Weights of a small image classifier: norm rmsnorm, batches of 64.
Rows from block 7, named by matrix and row number. Each number is 128 + 24 x the weight over its row's rms, rounded and kept within 0 to 255. All counts start at 0. After the name is the row's rms in percent of the matrix's.
# f: cross-patch linear (model.blocks.7.mixer.f.weight, 144x144), inputs 0-143
f.51 101 [111 131 110 124 156 125 127 127 128 103  96 158 151 131 138  72 135 162 121 136 146 152 106 126 124 150 144 187 147 123 137 133 108 119 105  92 144 124 150 120  98 135 146 169 128 130 124 148 149 159 148  13 135  93 130 107 141 153 160  84 122 104 147  91 138 109 131 101 103 115 139 152 145 110 126 112 104 130 136 128 111 106 129 100 177 140 117 112 146 114 145  93  85  64 148 119 107 120  85 133  73  91 112 105 157 160 140 115 128 117  81 144 167 108 144 113 123 145 115 127 146 126 137 134 126 102  98 162 139 137 138 112 134 114 115 101 130 131 128 138 129 159 135 121]
f.52 094 [166 131 156 148 139 156 128 116  88 124 130 132 139 110 173 121 151 107 157  92 152 156 122 127 187 165 119 113  96 146 162 160 156 139 154 159 147 115 134 161 102 142 145 148 118 167 157 108 127 125 120 130  60 162 116 164 102 163 158 128  93 132  90 105 146 130  98 106 141 133 127 121 118 149 129 154 104 119 160 147 128 114 134 115 164 126 132 151 109  88 122 120 132 143 119 157 150 116  98  90  89 149 151 122 105 136 101 111 124 100  93 114 164 149 134  84 118 140 148 107 121 116 110 121 183 162  73 108 118  98 133 125 104 129  98 125 116 101 124 132  94 168 110 109]
f.53 097 [135 138 105 169  93  96 119 136 121 172 108 105 121 122 130 123 107 164  84 111 116  95 157 134 118  88 146 156 158 146 164 120 133 107 183 178 130  89  92 108  91 145 126 151 122  98 119 157 107 116 103 116 161  47 115  96 132 120  97 136 123 124 133 110 132 108 157 150 123 125 169 171 108 140 167 128  63 147 119 113 125 152 132 128 137 150 150 129 100 138 110 108 142 134 122 167 121 135 121 132 129 131 153 101 125  91 124 134 140 121 147 149 147 150 136  87 149 131  89 127 108 119 100 116 148 152 177  96 165 120 124 137 147 129 120 149 107 115 172 169 116 141 139 118]
f.54 093 [107 145 116 105 157 112 142  98 140 131 105 136 184 118 110 139 128 139 115 102  88 130 127 135 115 130 104 130 181 120 161 136 138 142 160 148 185 116 142  99 134 156 152 149 142 141 105 135 144 106  90 162 141 147  52 148 121 139 107 117 146 145  81 125 125  75 144 148 109 107 145 127 130 125 107 125  91 119 120 138 161 134 128 119 145 142 127 170 119 134 169 132 116 123 134  85 111  99 145 125 121  97 150 154 111 120 140 152 162 155 174 128 107 139  88 160 148  83 152 149 116 128 178 138 104 120 109  76 119 115 174 128 183 103 129 126 146 120  88 154 134 129 132 148]
f.55 101 [140 110 107 162 116 109 131 119 105 156 138 106 128 142 100 134  98  93 108 165 129 139 136 111 131  85 141  87 173 117 122 130 146 138 127  97  94 106 139 170  91 127 134 149 143 135 171 121 129 160 114 109 130 132 103   5 150 109 154 128 122 127 129 145 108 112 101 129 125 132 155 126 104 129 114 113 121 126 125 130 119 154 116 145 118 117 129 143 129 156 133  74 117 121 145 142 151 178 156 118  81 169 119 142  95 140 147 122 122  69 154 129 101 143 149 188 129 126 127 124 127 128 123 146 135 157 122  94 110 105 123 130 128 141 103 111 167 148 155  72 143 139 144 137]
f.56 105 [108 119 125 111 131 112 104 151 125 143 123 135 173 146 114  84 137 125  83 112 110 135 106 156 140 143 144 140 130 131 107 150 136 132 121 108 129 128 108 104 148 124 144 129 139  96  97  91 138 118 145 163 115  87 100 107  17 132 175  95 125 119 170 152 119 102 103 149 164 119 106 178 112 123 105 140 112  81 116 122 136 116 137 139 145 117 119 125 119 154 155 125 147 183 116 114 157 157 107 145 166 133 131 106 106 113 130 139 108 154 130  94 134 178 118 112 154 132 130  90 160 149 129 120 111 113  98 126 105 113 132 102 137  80 107 144 101 153 133 129 184 161 152 132]
f.57 110 [153 128 146 110 164 139 107 122 134 174 116 149 128 137 137 111 118 147 132 108 129 139 101 115 142 139 162  89 138 138 126 119 144 113 160 112 169  89 116 139 170 164 150 141 110 119  79 121  95 184 123 100 134 119 142 145 123  35  92 111 138 154 125 101 128 102 124 101 103 122 153 122 129  96 158 141 137 106 151 121 129 140  70 152 134  89 154 126 157  93 140 114  92 133 135 135 123 101 134 150 124 131 143 113 166 166 106 157 158 171  93 112 154 111 122 152 101 121 130  91 145 134 102 114 138 129 133 127  85 109  97 150 143 128 152 133 103 110  88 144  93  83 130 112]
f.58 113 [127 123 107 140 123 118 103 115 113 144 109 110 128 135 129 126 109  94 120 138 149 121  90 117 109 109 141 158 106 107 119 141 119 126 101  81 143 131 165  87 106 113 112 123  93 107 133 147 124 115 154 173  94 120 118 120 123 134   0 129 122 111 133  80 140 131 136 138 112 106 134 108 136 108 112  80 143 120 126 153  98 154 154 116  82 121 141 128 138 148 151 152 152 131 139  86 150 156 101 135 145 108 147 132 128 116  89 116  99 151 101 121 144 132 112 132 135 151  90 122  87 132 158 138 119 128  90 188 149 126 108 110 135 132 106 121 143 128  94  75 122 121 100 113]
f.59 102 [141 100 101 121 125 103 162 112 127 111 118 106 128 141 102 137 121 134 150  94 119  83 138 158 119 132 117 169 107  86 130 131 120 143  72 119 125 105 127 150 119 113 178 107 105  97 159 109 160 121 107 115 139 127 131 143 153 105 169  20 146 142 135 158 127 103 145 121 110  89 116 133  91 127 159 130 126 125  99  71 112  95 148 132 134 105 126 119 136 126 109 135  99 117 102 123 143 113 117 146 128 172 132 103 111  80 117 146 112  90  69 138 136 102 113 161 145 123  99 125 132 109 116 103 146 146 106 137 101 132 144 108 127 161  89 142 109 114 102 101 142 146 101 159]
f.60 091 [133 112 128 162 138 120 100  73 103  92 142 100 137 115  99 129 140  91 125 130 103 131 116 113 133 107 124 161  89 111 121 125 172 133 110 136 114  92 125 111 153 115 164 135 166  81 135 141 141 141 119 113 134 144 146 127 102 135 140 102   0 141 111 132 134 155 146 144 113 161 130 120 111 105  90 116 130 135 113 144 127 188 107 129 154 159 172 160 101 114  80 143 134 139 123 111 131 114 118 116 128 142 141  98 112 131 139 157 149 104 173 146 106 141 133 137 101 143 121 128 132 124 142 119 110 125 143 135 161 136 124 103 167 189 155 153 121 153 114 124 118 115 150 147]
f.61 098 [109 130 149 118 162 148  96 120 134 105 144 138 154 112 150 104 136 159 149  99 144 154  91 138 115 143 112 155 121 161  92 127 113 168  71 140 114 164 121  93 116  94 130  93 126 121 135 144 107 143 129 139 104 111 160 146 102  90 126 117 141  32 130 112 132 168 141  86 135 148 133 117 110 111  98 127 112 165 145 118 135 135 138 146 120 145 132 167 139 112 135 122 113  93 173 154 104 120 134  93 160 157  86 131 126  88 130 152 118 120 175 130 129 101 155 108 176 115 146 123 149 137 118 112 101 139  97 128 126 102 139 108 117 165  95 149 148 113 116  93 105  96 116  82]
f.62 094 [122 126 155 126 123 119 121 116 128 176 144 118 153 171 122 109 152 157 117 103 102 153 128 120 165  95 129 105 105 131 146 135 111 106 138 138 118 112 121 107 136 131 151 118  83 151 120 114  95 125 103 131 146 130 104 120 148 128 121 152 125  99  64 100 104 156 161 110 145 129 145 113  94  51 123 157 108 162 132 135 125 163 156 131  80  95 150 172 146 126 134 135  92 142 150  94 138 129 143 126 108 146 158 131 161 180 117 134 105 135 133 123 126 156 170  77 171 143 181 115 144 106 103 143 128  85 121 102  96 112 156 141 141 136 132 153 147 126 147  71 112  92 135 111]
f.63 104 [136 149 118 124 109 139 165 137 102 111 100 141 101 121 150 127 151 148  88 111 167 163 143 165 142 137 113 154 155 103 169 164 117 142 113 127 112 148 108 123 121 167 125  95 129 155 155 108 114 158 130 157 142 121 128 157 108  88 117 125  89 101 127   0 169 168 110 134 140 141 133 122 129 135 118 138 151 123  95 104 124 166 159  96 120 126 124 149 107 108 135 117 113  87 150 143 116 120  79 126 114 127 134 147 122 120  85 107 145 118 144 100 153 112 151 128 166 129 130 161 147 145 142 128 151 138 124 112 137 126 133 132 105 114 123 135 118 134 190 137 122 138 131 130]
f.64 112 [106 144  98 109  96  90 145 142 125 130 122 108 121 119 122  82 125 138 151 105 135 153 143 127 155 146 110 204 121 145 139 121 128 135 117 103  98 139 124 115 130 155 134  79 123 135 142 129 126 164 114 124 148 102  77 134 123 119 167 147 113 112 144 164   0 121 117 100 111 146 160  84 124 134 101  92 108 165 138 153  99 113 176 125 121 148 123  77 159 130 117 116 121 114 139 117 125 125 106 126 147 118 151 151 141  97 128 130 116 123 117 140 170 111 100 129 152 119 100 115 123 164 155 138 109 131 135 140  72 136 127 140 120 140 121 131 147 121 128 118 113 132 124 108]
f.65 104 [ 85 128 127 135  99 139 150 117 115 134 112 113 116 146 134 110 119 139 120 133 186 132 129  86 130 123 124 134 135  80 162 107 154  82  96 129  72 138 119 145 102 141 114 130 148 138  90 108 113 132 131 153 134 134 136 128 147 126 123 120 111 129 107 112 111   5 125 178 119  92 156 160 133 148 136 110 171 154 151 133 113  82  93 136 128 119  99 134 110 156  96 122 150 113 102  99 109 115 132 145  96 121 114 103 118 149 174 115 126 137 136 136 138 110 136 145 123 104 161 143 153 104  99 102 133 154  85 140  92 145 119 140 120 122 111 166  98 164 121 137 118 115  97 132]
f.66 112 [157 148  78 147 115 104 101 118 112 114 180 116  96 135 162  99 134  87 110 132 136 110 159 115 147 108 133 138 133 131 138 102 132 117 105 111 146 111 143  81 155  82 107 128 118 136 142 120 130 132 155 118 148 119 127 156 143  68 142  86 132 107 159 107 162 141  11 132 126 101 141 114 119 129 115 109 136  95 151 139 115 153 127  87 127 145 127 110 152 154 141 134 132 116 122  83 108 124 153 145 124 147 118 145  92 147 133 152 155  92 114 130  87 133 117 100 163 159 108 109 121 143 153  96 103 132 139 177 126 117 127 153 111 128 107 122 126  91 144 137 115 114 100  91]
f.67 106 [118 126 106 153 163  89 101 123 105 155 138 146 125 131 127 152 112 143 134 130 125 119 128 168 126  98 100 138 148 130 130 138 126 115 145 143 137  88 174 135 144 155  98 144 100 121 113 135 110 130 114 117 104 107 148 133 146 133 127 137 118 141 128 102 145 137 103   0 106 121 119 137 164 140 107 171 143 106 121 148 139 120 111 136 142  91 155 118 137 147 119 122 144 105 173 155 112 101 132  91 137 150 114 125 126 115 151  95 152 115 115 100 120 159 117 172 176 109 135 122 133 126 145  83 111 107 121 113 149 143 143 115 116 136 128  89 131 114 154 130  99 114 144 142]
f.68 101 [151 110 164 182 101 142 108 130 104 126 128 154 142 147 160  90 156 177 142 130 114 136 141 144 149 142 128 135 114 123 128 168 155 162 107 122 127 120 143 102 164 149 135 135 123 159 124 151 118 145 167 140 157 158 131 110 124 100 112 110 140 163 159 130 133  98 126 151   0 115 160 138 115 146 129 119 126  88 171 127 140 134 131 141 105 136 144 136 145 103  91 160  95 130 166 139 109 113 121 144 135 107 156 115 146 139  95 102 158 156  85 122 129 150 155 120 111 118 153 135 104 132 167 133 122 137 157 129 174 138 153 105 134 126 112 162 140 128 135 132 120 128 124 113]
f.69 115 [116 151 137 148 107  92 191 127 112 144 144 157 159  96 113 107 164 126 108  99 158 111 158 145 150 122 126 114 141 142 127 160 115 105 121 118 100 171  93 101 120 160 105 141 122  99 159 130 142 118 146  70  82 126  90 107 117 122 147  85 105 111 148 112 116 111 120 116 102   7 147 142 136 116 117 117 114 172 128 146 161 142 143 122 141  74 130 155 127 103 120 147 107 112 110 110 121 112 148 120 122 131 111 147 164 117  82 108 134 107 169 111 134 118 144 122 129 116 141 147 121 170 138 139 128 124 117 126 131 130 114 147 125 130  89 143 148 136 110 157 141 158 104 135]
f.70 096 [ 99 153 127  91 141 142 152 111 149 141 124 128 107 157 135  95 128  83 152 128 114 108 113 115  87 121  77 126 140 109 121 125 149 172 142  92 122 127 141 129 120 119 132 160 151 128 105 115 113 106 118 133 122  87 122 128 144 135 130 150 151  91 131 154 151 112 138 150 169  77  51 151  91 169 122  92 122 125 140 144 147 144 154 112 120 130 138 133  77 142  78 132 139 154 130 155 156 122 113 113 132 108 107 111 131 188  84 117 111 145  74 184 154 150 120 100 146 142 172  99 119 125 117 128 134 152 126  94 133 130 150 155 121 153 110 161 127 168 142  92 120 127 103 116]
f.71 128 [114 132 126 161 146 118 110 103 122  65 111 155 152 140 130 134 116 141 140 119  96  97 135 106 141 127 120 114 152  62 128  91 108 124 115 136 142 112  91 124 137 121 152 131 102 138 160 113 131 131 100 101 161 115 122  98 110 136 102 128 118 152 162 160  94  93  87 151 189 157 161  24  86 165  97 123 138 111 122 117 153 130 108 124 104  87 114 110 139 127 117 110 151 108  97 141 116 108 155 154 117 155 114 125 110 142 146 114 124 111 120 114 165 112 164 124 172  97 131 111  95 102 116 104 131 141 127 147 131 122 179 111 134 126 137 135 117 138 133 135 179 136 116 138]
f.72 099 [143 139 131 104 149 140 145 122 123 154 130 138 172 113 117 147 151  97 134 122 105 136 137 138 104 145 125 180 134  94 145 114 139 144 106 185 119 136 132 141 137 130 135 143 106 123 137 133 109 134 183  98 177  81 146  82 146 121 108 107 171 153 166 122 160 143 124 112 124 148  86 144  63 137 115 147  76 136 142 175 107 124 134 142  92 101 120 115 122 150 115 126 137 158 151 129 159 129 107 144 122 145 120  96  82  95 119  91 121 153 150 121 184 108 106 125 154 157 130 161 135 139 147 127 139  85 163  88 152 142 143 162 128 135 127 103 120 131 113 103  74 119 107 159]
f.73 097 [117 108 147  94 108 107 118 103 125 120  80  95 108 116 172 117 137 124 129 122  76 111 127 163 117 102 121 168 130 164 104 160 121 109  91  92  80 154 159 156 124 154 115 107 138 123 130 138 128  91 147 121  76 118 126 132 138 122 147 129 115 157 139 149 125 131 142 127 151 148 125 112 137   2 147 125 148 159 153 139 148 129 122  93 145 149 125 111 172 154 104 149 149  95  89 140 152 121 133 152 116 119 159 101 132  86 111 140 112 132 115 135 170 106 133 133 130 100 111 113 116 127 123 117 115 131 111 142 145 122 118 136 138 117 152 169  90 102 166 141 154 136 146 114]
f.74 096 [ 96 150 157 152 117 122 140 107 153 160 109 109 112 111 124 152 151 128 113 108 154 110 108 133 110  86 125 134  76  94 111 120 118 122 133 108 134 146 107 148 114 156 125 114 114  99 140 105 123 125 128 107 129 151  92 102 149 107 139 103 133 137  93 100 142 104 134 115  81 137 103 126 134 133  13 119 144 116 123 156 113 117  96 129 139 134 127 125 127 150 138 111 166  98 121 100 139 109 102 130 121 124 117 140 121 127 197 151 139 109 134 135 133 136 147 148 142 141 143 148 114 106 135  62 118 143 152  95 136 134 165 107  93 150 100 113 161 108  93  88  84  85 175 129]
f.75 098 [134 132  79 130 138 136 138 163 159 136  80 131 113 133 124 127 134 134  70 156 110 148 137 143 113 106 125 129 143 162 120 119 155 108 165 160 165  92 128 139 113 103 130  65 107 175  91 124 121 103 145 122 164 120 151 136 137 109 105 123  85 164 121 166 147 127 103 138 126 148 101 111 146 133 120  15 116  96  95 127 134  91 119  96  89 116  87 119 124 159 105 114 109 142 129 106 115 130 122 120 138 131 143 138 158 138 125 145 137  73 147 125 117 103 122 112  95  97 116 141 137 127 140 162 107 151  81 124 155 111 116 131 148 114 145 109 146 108 108 133 129 145 144 132]
f.76 085 [113 116 117 130 110 144 117 173 118 141 106 145 114 129 122  94 101 152 124 105  87 150 106 146 153 119 113 111 158 159 109 135 151 134 141 153 159 134 102 107 115 127  84 144 135 138 152 150 106 167  91 160 161 143 136 170 128 148 158 118 134 117 126 128 143 126 100 132 116 172 116 137 145 107  81  98  47 116 136 122 165 131 100  81 121 154 123 116  83 164 132 155 154 157 165 118 177 105 121 169 115  91 153 111 146  96 131 163 134 115 153 119 148 127 143 138 142 100 119 125 113 133 151 120 146 113 162 158 152 137 141 158 138 135  98 116 167 132 124  90 111 110  64 143]
f.77 098 [145 101 123 119  80 134 161 152  87 127 114 119  85 191 119 110 123 141 130 120 107 143 119  90 135 161 143 151 140 105 122 127 131 137 103 120  95 120 116 103  99 135 117 126 133 121 171 179 111 121 125 146 130  92 124 138 122 103 168  76 116 158 124 160 149 106 143 144 166 159 163 151 131 124 135 141 139  28 130 114 125 145 143 138 138 111  75 139  91 145 157  96 120 130 131 144 136 142 133 116 127 118 150 127  80 134  80 125 109 128  95 124 115 130  94 172 131  99 116 143 140 146 152 133  87 113 116  82 157 134 164 112 135 134 100 123 160 123  89 127 138 129 121 115]
f.78 105 [153 135 123  76 110  82 123  89 127 121 155 101  93 138 147 149 128 109 114 112  93 150  95 112 133 128 138 106 139 164 132 103 128 147 194  98 103 113 133 101 126 152 117 120 138 109 126 119 134  97 123 161  85 152 147 108 117 144 124 109 129 119 129 128  86 129  88 105 126 117  82 146 130 168 135 125 114 139  34 119 103 114 163 108 109 135 124 107  96 150 120 112 143 117 119 110 111  97 119 115 100 146 115 133 131 193 130 129  88 151 156 108  75 138 143 115 121 134 100 155 130 150 142 125 106 118 110 148 117 142 148  63 112 154 125 105 142 126 111 123 151 153 166 101]
f.79 106 [109 116 138 128 123 107 101 102 149  73 130 120 135  83 104 138 157 139 159 109  96 121 117 127 137 155  92 131 102  96 132 125 134 145 138 113 148 113 116 122  90 117  79  87 130 147 115 120 111 166 123  76 168 112  96  94 114 134 129 111 102 109 137 136 102 135 123 103 124 118 160 133 122 128 194 128  92  93 149  35 136 109 174 117 136  86 142 173 159 140 114 115 112 129  88 117  96  95 104 137 120 148 113 156  94 116 141 149 120 136 102 142 184 143 133 145 110 140 112 115 143 127 122 141 121 134 131 172 129 146 130 133 126 145 113 114 140 149 110 107  83  98 139 102]
f.80 093 [146 123 128 109 120 134 101 113  93 159 141 132  95 110 136 149 136 125 159 157 119 108 160 107 177  82 129 111 123 154 106 141 131 137 154  99 101 133 165 143 160 170 100 127  75 109 142 117  82 134 102 153 104 112  90 145 147 169  89 146 134 119 147 151 104 151 159 136 118 128 152 134 141 113 118 137 112 137 137 138  58 147 105  85  78 131 134 147  76 118 140 141 140 118 123 142 125 137 104 113 111 100 133 121 137 142 125 107 149 148 147 118 108 115 118 114 126 158 113 104  70 143 151 153 135 142 128 140 151 133 192 191 117 133 147 132 150 123  79 177 112 135 143 123]
f.81 088 [ 89 132 145 148  94 124 125 119 107 125 112 133  88  97 102 148 120 130 123 134 148 143 209 127 146 130 107  85 148  99  81 107 132 172 140 130 112 135 146 117 133 181 179 132  85 111 141 140 139 100 117 125 142 102  84 126 129 104  93 127 105 117 148 105 126  60 110 130 133 126 125 111 116 136 105 113  88 161 143 125 156  43 125 106 122 140 100 117 138  69 109 145 116 133 122 144 119 152 120 134 130 128 121 130 124 108 100 131 141  72 114  97 141 145 148 116 172 115 105 135  91 118 155 125  84 137 144 151 113 144 113 132 113 130 138 148 156  97 123 142 128 146 157 130]
f.82 096 [173 122 133 187 114 104 158 167 103 111 114 113 118 143 135 107 127 151 131 118 119 117 136 156 111 144 124 141 138 182 140 113 110 120 169 138 166 123 104  87  85 138 131 112 100 146 153 112 183 138 100 150 122 126 103 115 106 125 122  99  85  96 132 147 149 108 134 114 151 139 120  79 132 161 169 140  88 122 129 156 133 144  28 100  89 151 120 116  91 121 163 122 150 121 147 109 104 112 110 131 129 159  88 100 135 141 148 121 124 171 122 136 113 128 136  95 136  77 136 128 113 134 151 127 141 168 123 160 103 106 135 133 115 109 102 144 159 113 125 107 137 127 107 121]
f.83 101 [141 117 119 165 148 137 107 120 120 102 137 117 133  79 118 124 117 146 122 165  95 140 132 105 139 137 126 128  97 122 150 132 125 151 153  97 103  68 150  95 116 164 129 150 155 137 137 151 137  88 135 129  81 121 114 113 138 134 126 147 127  91 118 115 104 123 153 123 145 128 132 142 132 135 168 110 138 113 124 160 138 138 122   0 150 136 148 124 157 153 161 145 155 136 147 116  99  97 109 128 106 120 134 110 127 138  80 128 103 131 104 145 131 132 134 124 127 140 125 134 133 132 132 158 108  75 152 120 144 163 162 139 123  78 126 139 138 109 118 126 159 135 160 102]
f.84 103 [152 110 126 103 133 143 127 130 123 127 121  92 108 120 131  90  88 132 136  87 119  86 120 111 103 117 122 129 137 115 129  97 138 133 155 108 105  90 141 113  93 115 172 128 105 161 128 166 149 108 154 121 150 132 111  86 107 109 164  76 117 154  92 136 121 144  85 126 132 105 132 132 120 140 122 102 135 104 120 165  87  96 123 123  14 142 101 138 125 149  95 126 108 121 111 116 112 105  75 133 147  90 155 106 100  92 117 110 126 144 136 145 134 152  94  89 144 164 119 142 117 126 187 130 122 125 129 125 116 136 111 138 134 136 163 106 122 115 110  95 166 123 131 138]
f.85 095 [132 127 122 152 171 149 108 150 135 125 113 140 155  82 112 134 143 114 163 120 122 130 136 111 161 149 124 114 150 183 123 131 158 155 122 124 176 117 150 105 155  97 144 158 135 120 126 134 132 139 137 127 140 128 149 162 175 158  67 146 119 151 154 163 134 160 109 144 113 124 114 128 118 125 113 148 138 118 130  97  92 133 138 174 131  45 143 156 115  93 172  60 118 167 113 126 143 139 144 136 115 108 110 107 144 154 116 113 118 104 161 172 107 162 100 151  95 167 126 139 152 114 124 126 145 122 130 111 142 136 149 137 121 175 190 143 140 144 135 122 144 137 162 125]
f.86 108 [109 109 128 126 125 183 137 112 148 187 153 115 137 144 144 131 118 119 121 145 122 184 134 145 158 150 118 126 125 129 167 163 142 148 104  75 201 119 137 128 134 123 141 146 144 121 139 130 153 124 149 165 122 126 151 142 149 141 113 116 105 110 139 145 122  89 120  97 132 150 123 171 129 105 102 128 115  98 141 149 116 127  89 157 117 138  18 123 154 111 136  99 138 113 177 116 108  77 116 131 104  44 122 127 129 148 114 146 114 106 144 141  94 128 114 141 145 142 146 101 144 149 122 129 164 115 127 123 124 105 163 135 138 117 112 122 122 144 117 141 105 128 145 119]
f.87 102 [124 122 155 105 138 109 166 104  97 121 113 125  95  83 112  82 129 106 134 136 156 202 131 103 136 110 106 100 127 117  82  91 158 144  92 136 146 162 163  77 190 114 104 131 116 109 132 118 107 159 144 121 128 145  91  96 139 120 127 131 159 124 140 126 123  92 133 124 140 125 104 159 128 143 138 110 112 171 143 144 129 140 149 109  95 115 134  39 138 119 127 164 132 140 147 144 106 159 159 126 132 121  73 138 120 123 101 120 127 118 109 108 117 123 133 141 114 114 135 166 141 158  93 127  98 118  99 118 116 142 134 144 104 154 130 146  96  96 119 163  91 150 127 161]
f.88 098 [141 137 146 121 130 124 120 110 160 162 170  98 121 161  86 149 140 149 150 120 111 152 105 133 154 142 132 110 120 138 160 107 109 175 121 169 103 159  90 146 173 109 145 126 144 152 100 141 128 125 167 146 147 148 112 155 104 124 128  89 149 125 191 152 130 142 150 131 126 120 137 143 147 114 114 130 131 102 143 158  95 113 135 140  90 104 132 177   7 100 147 154 158 124 134 138 104 133 161 140 140 113 111 135 119 139 132  95 147 136 125 146 132 111 121 135 121 117 137 153 156 105 190 140 116 126 117 127 174 111 135 136 138 146 160 147 138 122 103 130 121 104  95 142]
f.89 093 [155 121 102 146 149 111 156 107 117  88 113 133 119 149 148 105 112  87 140 124 164 142 157 134 138 131 163 147 127  89 150 134 138 120 141 103 121 141 151 124 153 112 112 154 128 131 144 160 130 117 118 152 147 148 145 132 125  60 130 113 162 113 135 141 136 141 100 151 131 141 115 115 137 170 107 140 117 132 103 145 151 162 120 135 121 108 130 165  96   2 128 183 172 158 127 125 124 155 123 130 151 135 153 162 135 146 164 104 159 146 175 169 141 130 128 161 163 154 155 158 114 141 134 101 137 107 117 180 130 121 145 114 127 118 113 120 125 136 143 141 156 134 110 114]
f.90 089 [117 149 122 131 117 149 111 183 127 148 149 110 101  96  87 159 114 170 144 121 126 138 128 136 123 109  93 116 125 141  95 102 155 110 145  77 103 133 157 145 123 153 138 111  96 112 133 128 142  92 150 122  96  81 104 128 135 150 163 177 110 123 125  91 126 106 117 149 146 113 106 101 122 128  86 161 179 135 117 115 162 126 124 116 122 140 126 173 121  96  47 158 121 119 157 125  78 157  84 137  98 164 167 160 121 117 106 131 148 124 124 152 151 160 138 127 146 133 139 117 150 123 126 147  85 112 134 160 138 133 147 106 135  96 129 118 135 152 148 103 130  82 109 154]
f.91 095 [122 190 130 158 141  71 124 113 130 123 136  99 122  88 115 153 106  83 115 142 128  92 114 104 195 121 130  89 135 131 151 148 162  96  92 115 100 119 128 136 102 159 139 141 132 124 129 107 117 110 132 125 112 127 124 123 118 159 135 121 115 113 128 145 157  99 114 123 157 191 180 111 128 131 108 117 134 174 111 148 168 141 117 109 102 135 131 125 149 144 152  44 129 146 121 157 154 126 109 125 105  95 129 136 133 121 120 117 130 154 119 113 106 127 126 129 110 135 103 107 115 125 129 170 113  88 142  92 164  98 164 136 100 100  90 129 115 130 117 123  89 159 182 142]
f.92 101 [144 103 127  88 137 136 126 169 120 132 124 138  97 145 148 125 129 102 129 127 146 100  80 154 127 144 132 112 145 156 113 169 152 136 114 136  77 170 146 113 140 136 100 129 102 133 145 135 127  87 156 151 154 129  99 146 135 112 148 125 125 138 110  86 140 102 163 105 115 137 150  98 133 148 165  89 139 109 142  99 125 150 114 159 125 152 139 109 124 139 150 106   7 116 157 139 130 105 143 149 114 134 101 142 144 159 136 137 138 123 114 136 136 105 107 100 117 179 163 104 168 157 134 139 130 168  94 111 115 103 149  78 149 102 151 103 111  93 126 126 151 109 124 123]
f.93 096 [138 127 122 139 102 101 158 115 142 103 185 134 140 102  97 126 135 122 123 168 135 136 109  91 116 121 132 136 158 105 118  98  99 138 153 140  96 141 144 124 103 131 107 143 115 105 140 144 128 109 121  98 109 147 125 157 123 157 103  94 141 135 102 120 152 121 104 115 121 172 106 129 129 116  99 104 170 110 119 109 146 145 127 149 106 134 165 138 152 129 129 163 132   0  93  95 116 161 163 127 110 107 103 118 162 165 127 138 121 121 135 145  98 154 139 146 143 160 157 124 175 151 131 108 133 137 182 145 113 160 155 153 137 130 140 118 132 109 127 156 145 153 129 162]
f.94 090 [117 155 128 148 112  86 106 120 136 134 134 116 143 128 126 119 118 118 150 138 123 127 118  99 143 147 102 133 109 145 103 110 112  85 184  89 141 104  90 132 145 158 108 160 158  82 116 125 171 150  84 152 142 111 141 109 131 152 135 157 130 138 124 128 115 146 128 130  99  81 124  88 169 145 130 110 118 147 137  79  85 157 107 168  91 149 156 107 116 100  94 154 103 126  61 111 114 144 118 138 134 146 134 100 173 152  88 131 159 110 132  81 117  93 108 137  91 155 134 116 120 148 101 118 103 147 140  98 113  79  86 123 139 155 134 163 144 102 112 110 142 113 120 141]
f.95 097 [119 153 137 168 156 150  93 114 141 143 124 125 122 148 133 104 131 101  93 150 149 164  89 127 169 147 125 131  94 146 149 124 163 152 137 103 103 128  56 142 121 105 122 147 139 105 164 123 131 148  90 178 136 128 125 106 128 128 166 127 125 160 114 116 127 122 162  79 140 110 122 121 157 121 154 133 100 149 116 128 150 134  98 136 116 105 139 105 106 151 166 111 149  88 125  21 115 117 105 138 141 117 104 132 114 104 102 132 103 113 114 143 147 101 115 110 170 143 120 124  93 116 136 119 144 111  98 165 162 113 146 161 124 115  88 108  90 123 104 162 149 129 105 131]
f.96 098 [183  97 145 114 123 144 135 118 139 138 104 120 109 141 140  84 173 152 105 138 167 124 117 102 126 108 107 103 136 126 134 133 135 111 122  87 100 144 144  96 110 139 140 124 135 126 177 118 130 141 143 147 124 143 115 107 128 105 104 113 134 185 136 116 113 103 103 130 119 112 152 143 121 128 117 146 118  95 144 147 110 172 135 130  71 145 110 164 154 142 126 110 161 127 146 118  13 137 114 134 125 139 136 126 118 158 149 122 156 137 149  99 145 111 133 142 116 178 119 151  89 122 167 113 115 137 149 125 123 122 145 102 125 162 125 154 164 140 113 129 114 121 217 124]
f.97 100 [166 166 137 150 124 138 146 152 128 151 115 133 132 125 104 122 109 146 107 170 140 138 131 104 128 104 113  72  92 116  80 147  85 125 148 122 118  88 120 100 188  91 125 143  90 113 105 122 182 145 122 123 164 147 135 132 152 140 153 136 104  97 152 119 128 119 137 142 116 166  92 136 148 131 122 125 128 151 103 121 112 142 102 109 112 118 151 176 100 104 111 137  89  89 136 129 115  29 141 120 146 134 148 157 114 173 137 149 127 113 145 138 138 110 105 102 123 111 173 185 143 124 173  98 139 119 142 123  99 117 126 128  89 116 126 119 145 131  98 126 140 138 127 123]
f.98 094 [143  66 137 114 124 133  92 149 106 148 118 125 133 142 159 156  86 133 135 137 136 155 145 117 128 138  97 159 168 125 130  96 149 103 146 155 109 145  84 128 115  91 128 125 116 118 112 100 142 118 128 105  97 183 124 122 144 112 119 184  89 145 103 165 104 137 100 149 135 130 139 113 161 126 146 123 137 142 114 134 123 137 108 104 112 137 163 120 144 114 100 144 163 155 121 151 120 140  26  79 127 129 130 139 139  97 138 122 123 117 162 130 186 152 122 135 129 132 139 152  99 110 175 169 142 145  75 107 133 139 144 115 115 118 130 129 134 123 186 132 124 158 102 115]
f.99 098 [112  91 119 132 103 101  86 136 113 142 133 140  97 135  41 132 135 123 188  94 121 122 127 123 120 126 165 110 141 128 145 127 111 143 107 147 155  87 147 160 154 110 135 135 141 130  95 145 185 141 103 117 113 125 128 160 152 145  66 100 100  99 164 114 172 159 111 144 149 116 142 122 135 131 106 113 119 143 118 137 120 128 156 157 163 147 129 139 143 173 109 136  88 146 123 137 174 126 132  46 137 101 132 130 131 108 131 139 104 136 151 107 123 124 123  88 128 145 120 113 146  92 102 144 127  95 115 140 134 109 129 126 129 144 111 155  74  96 139 106 159 106 135 146]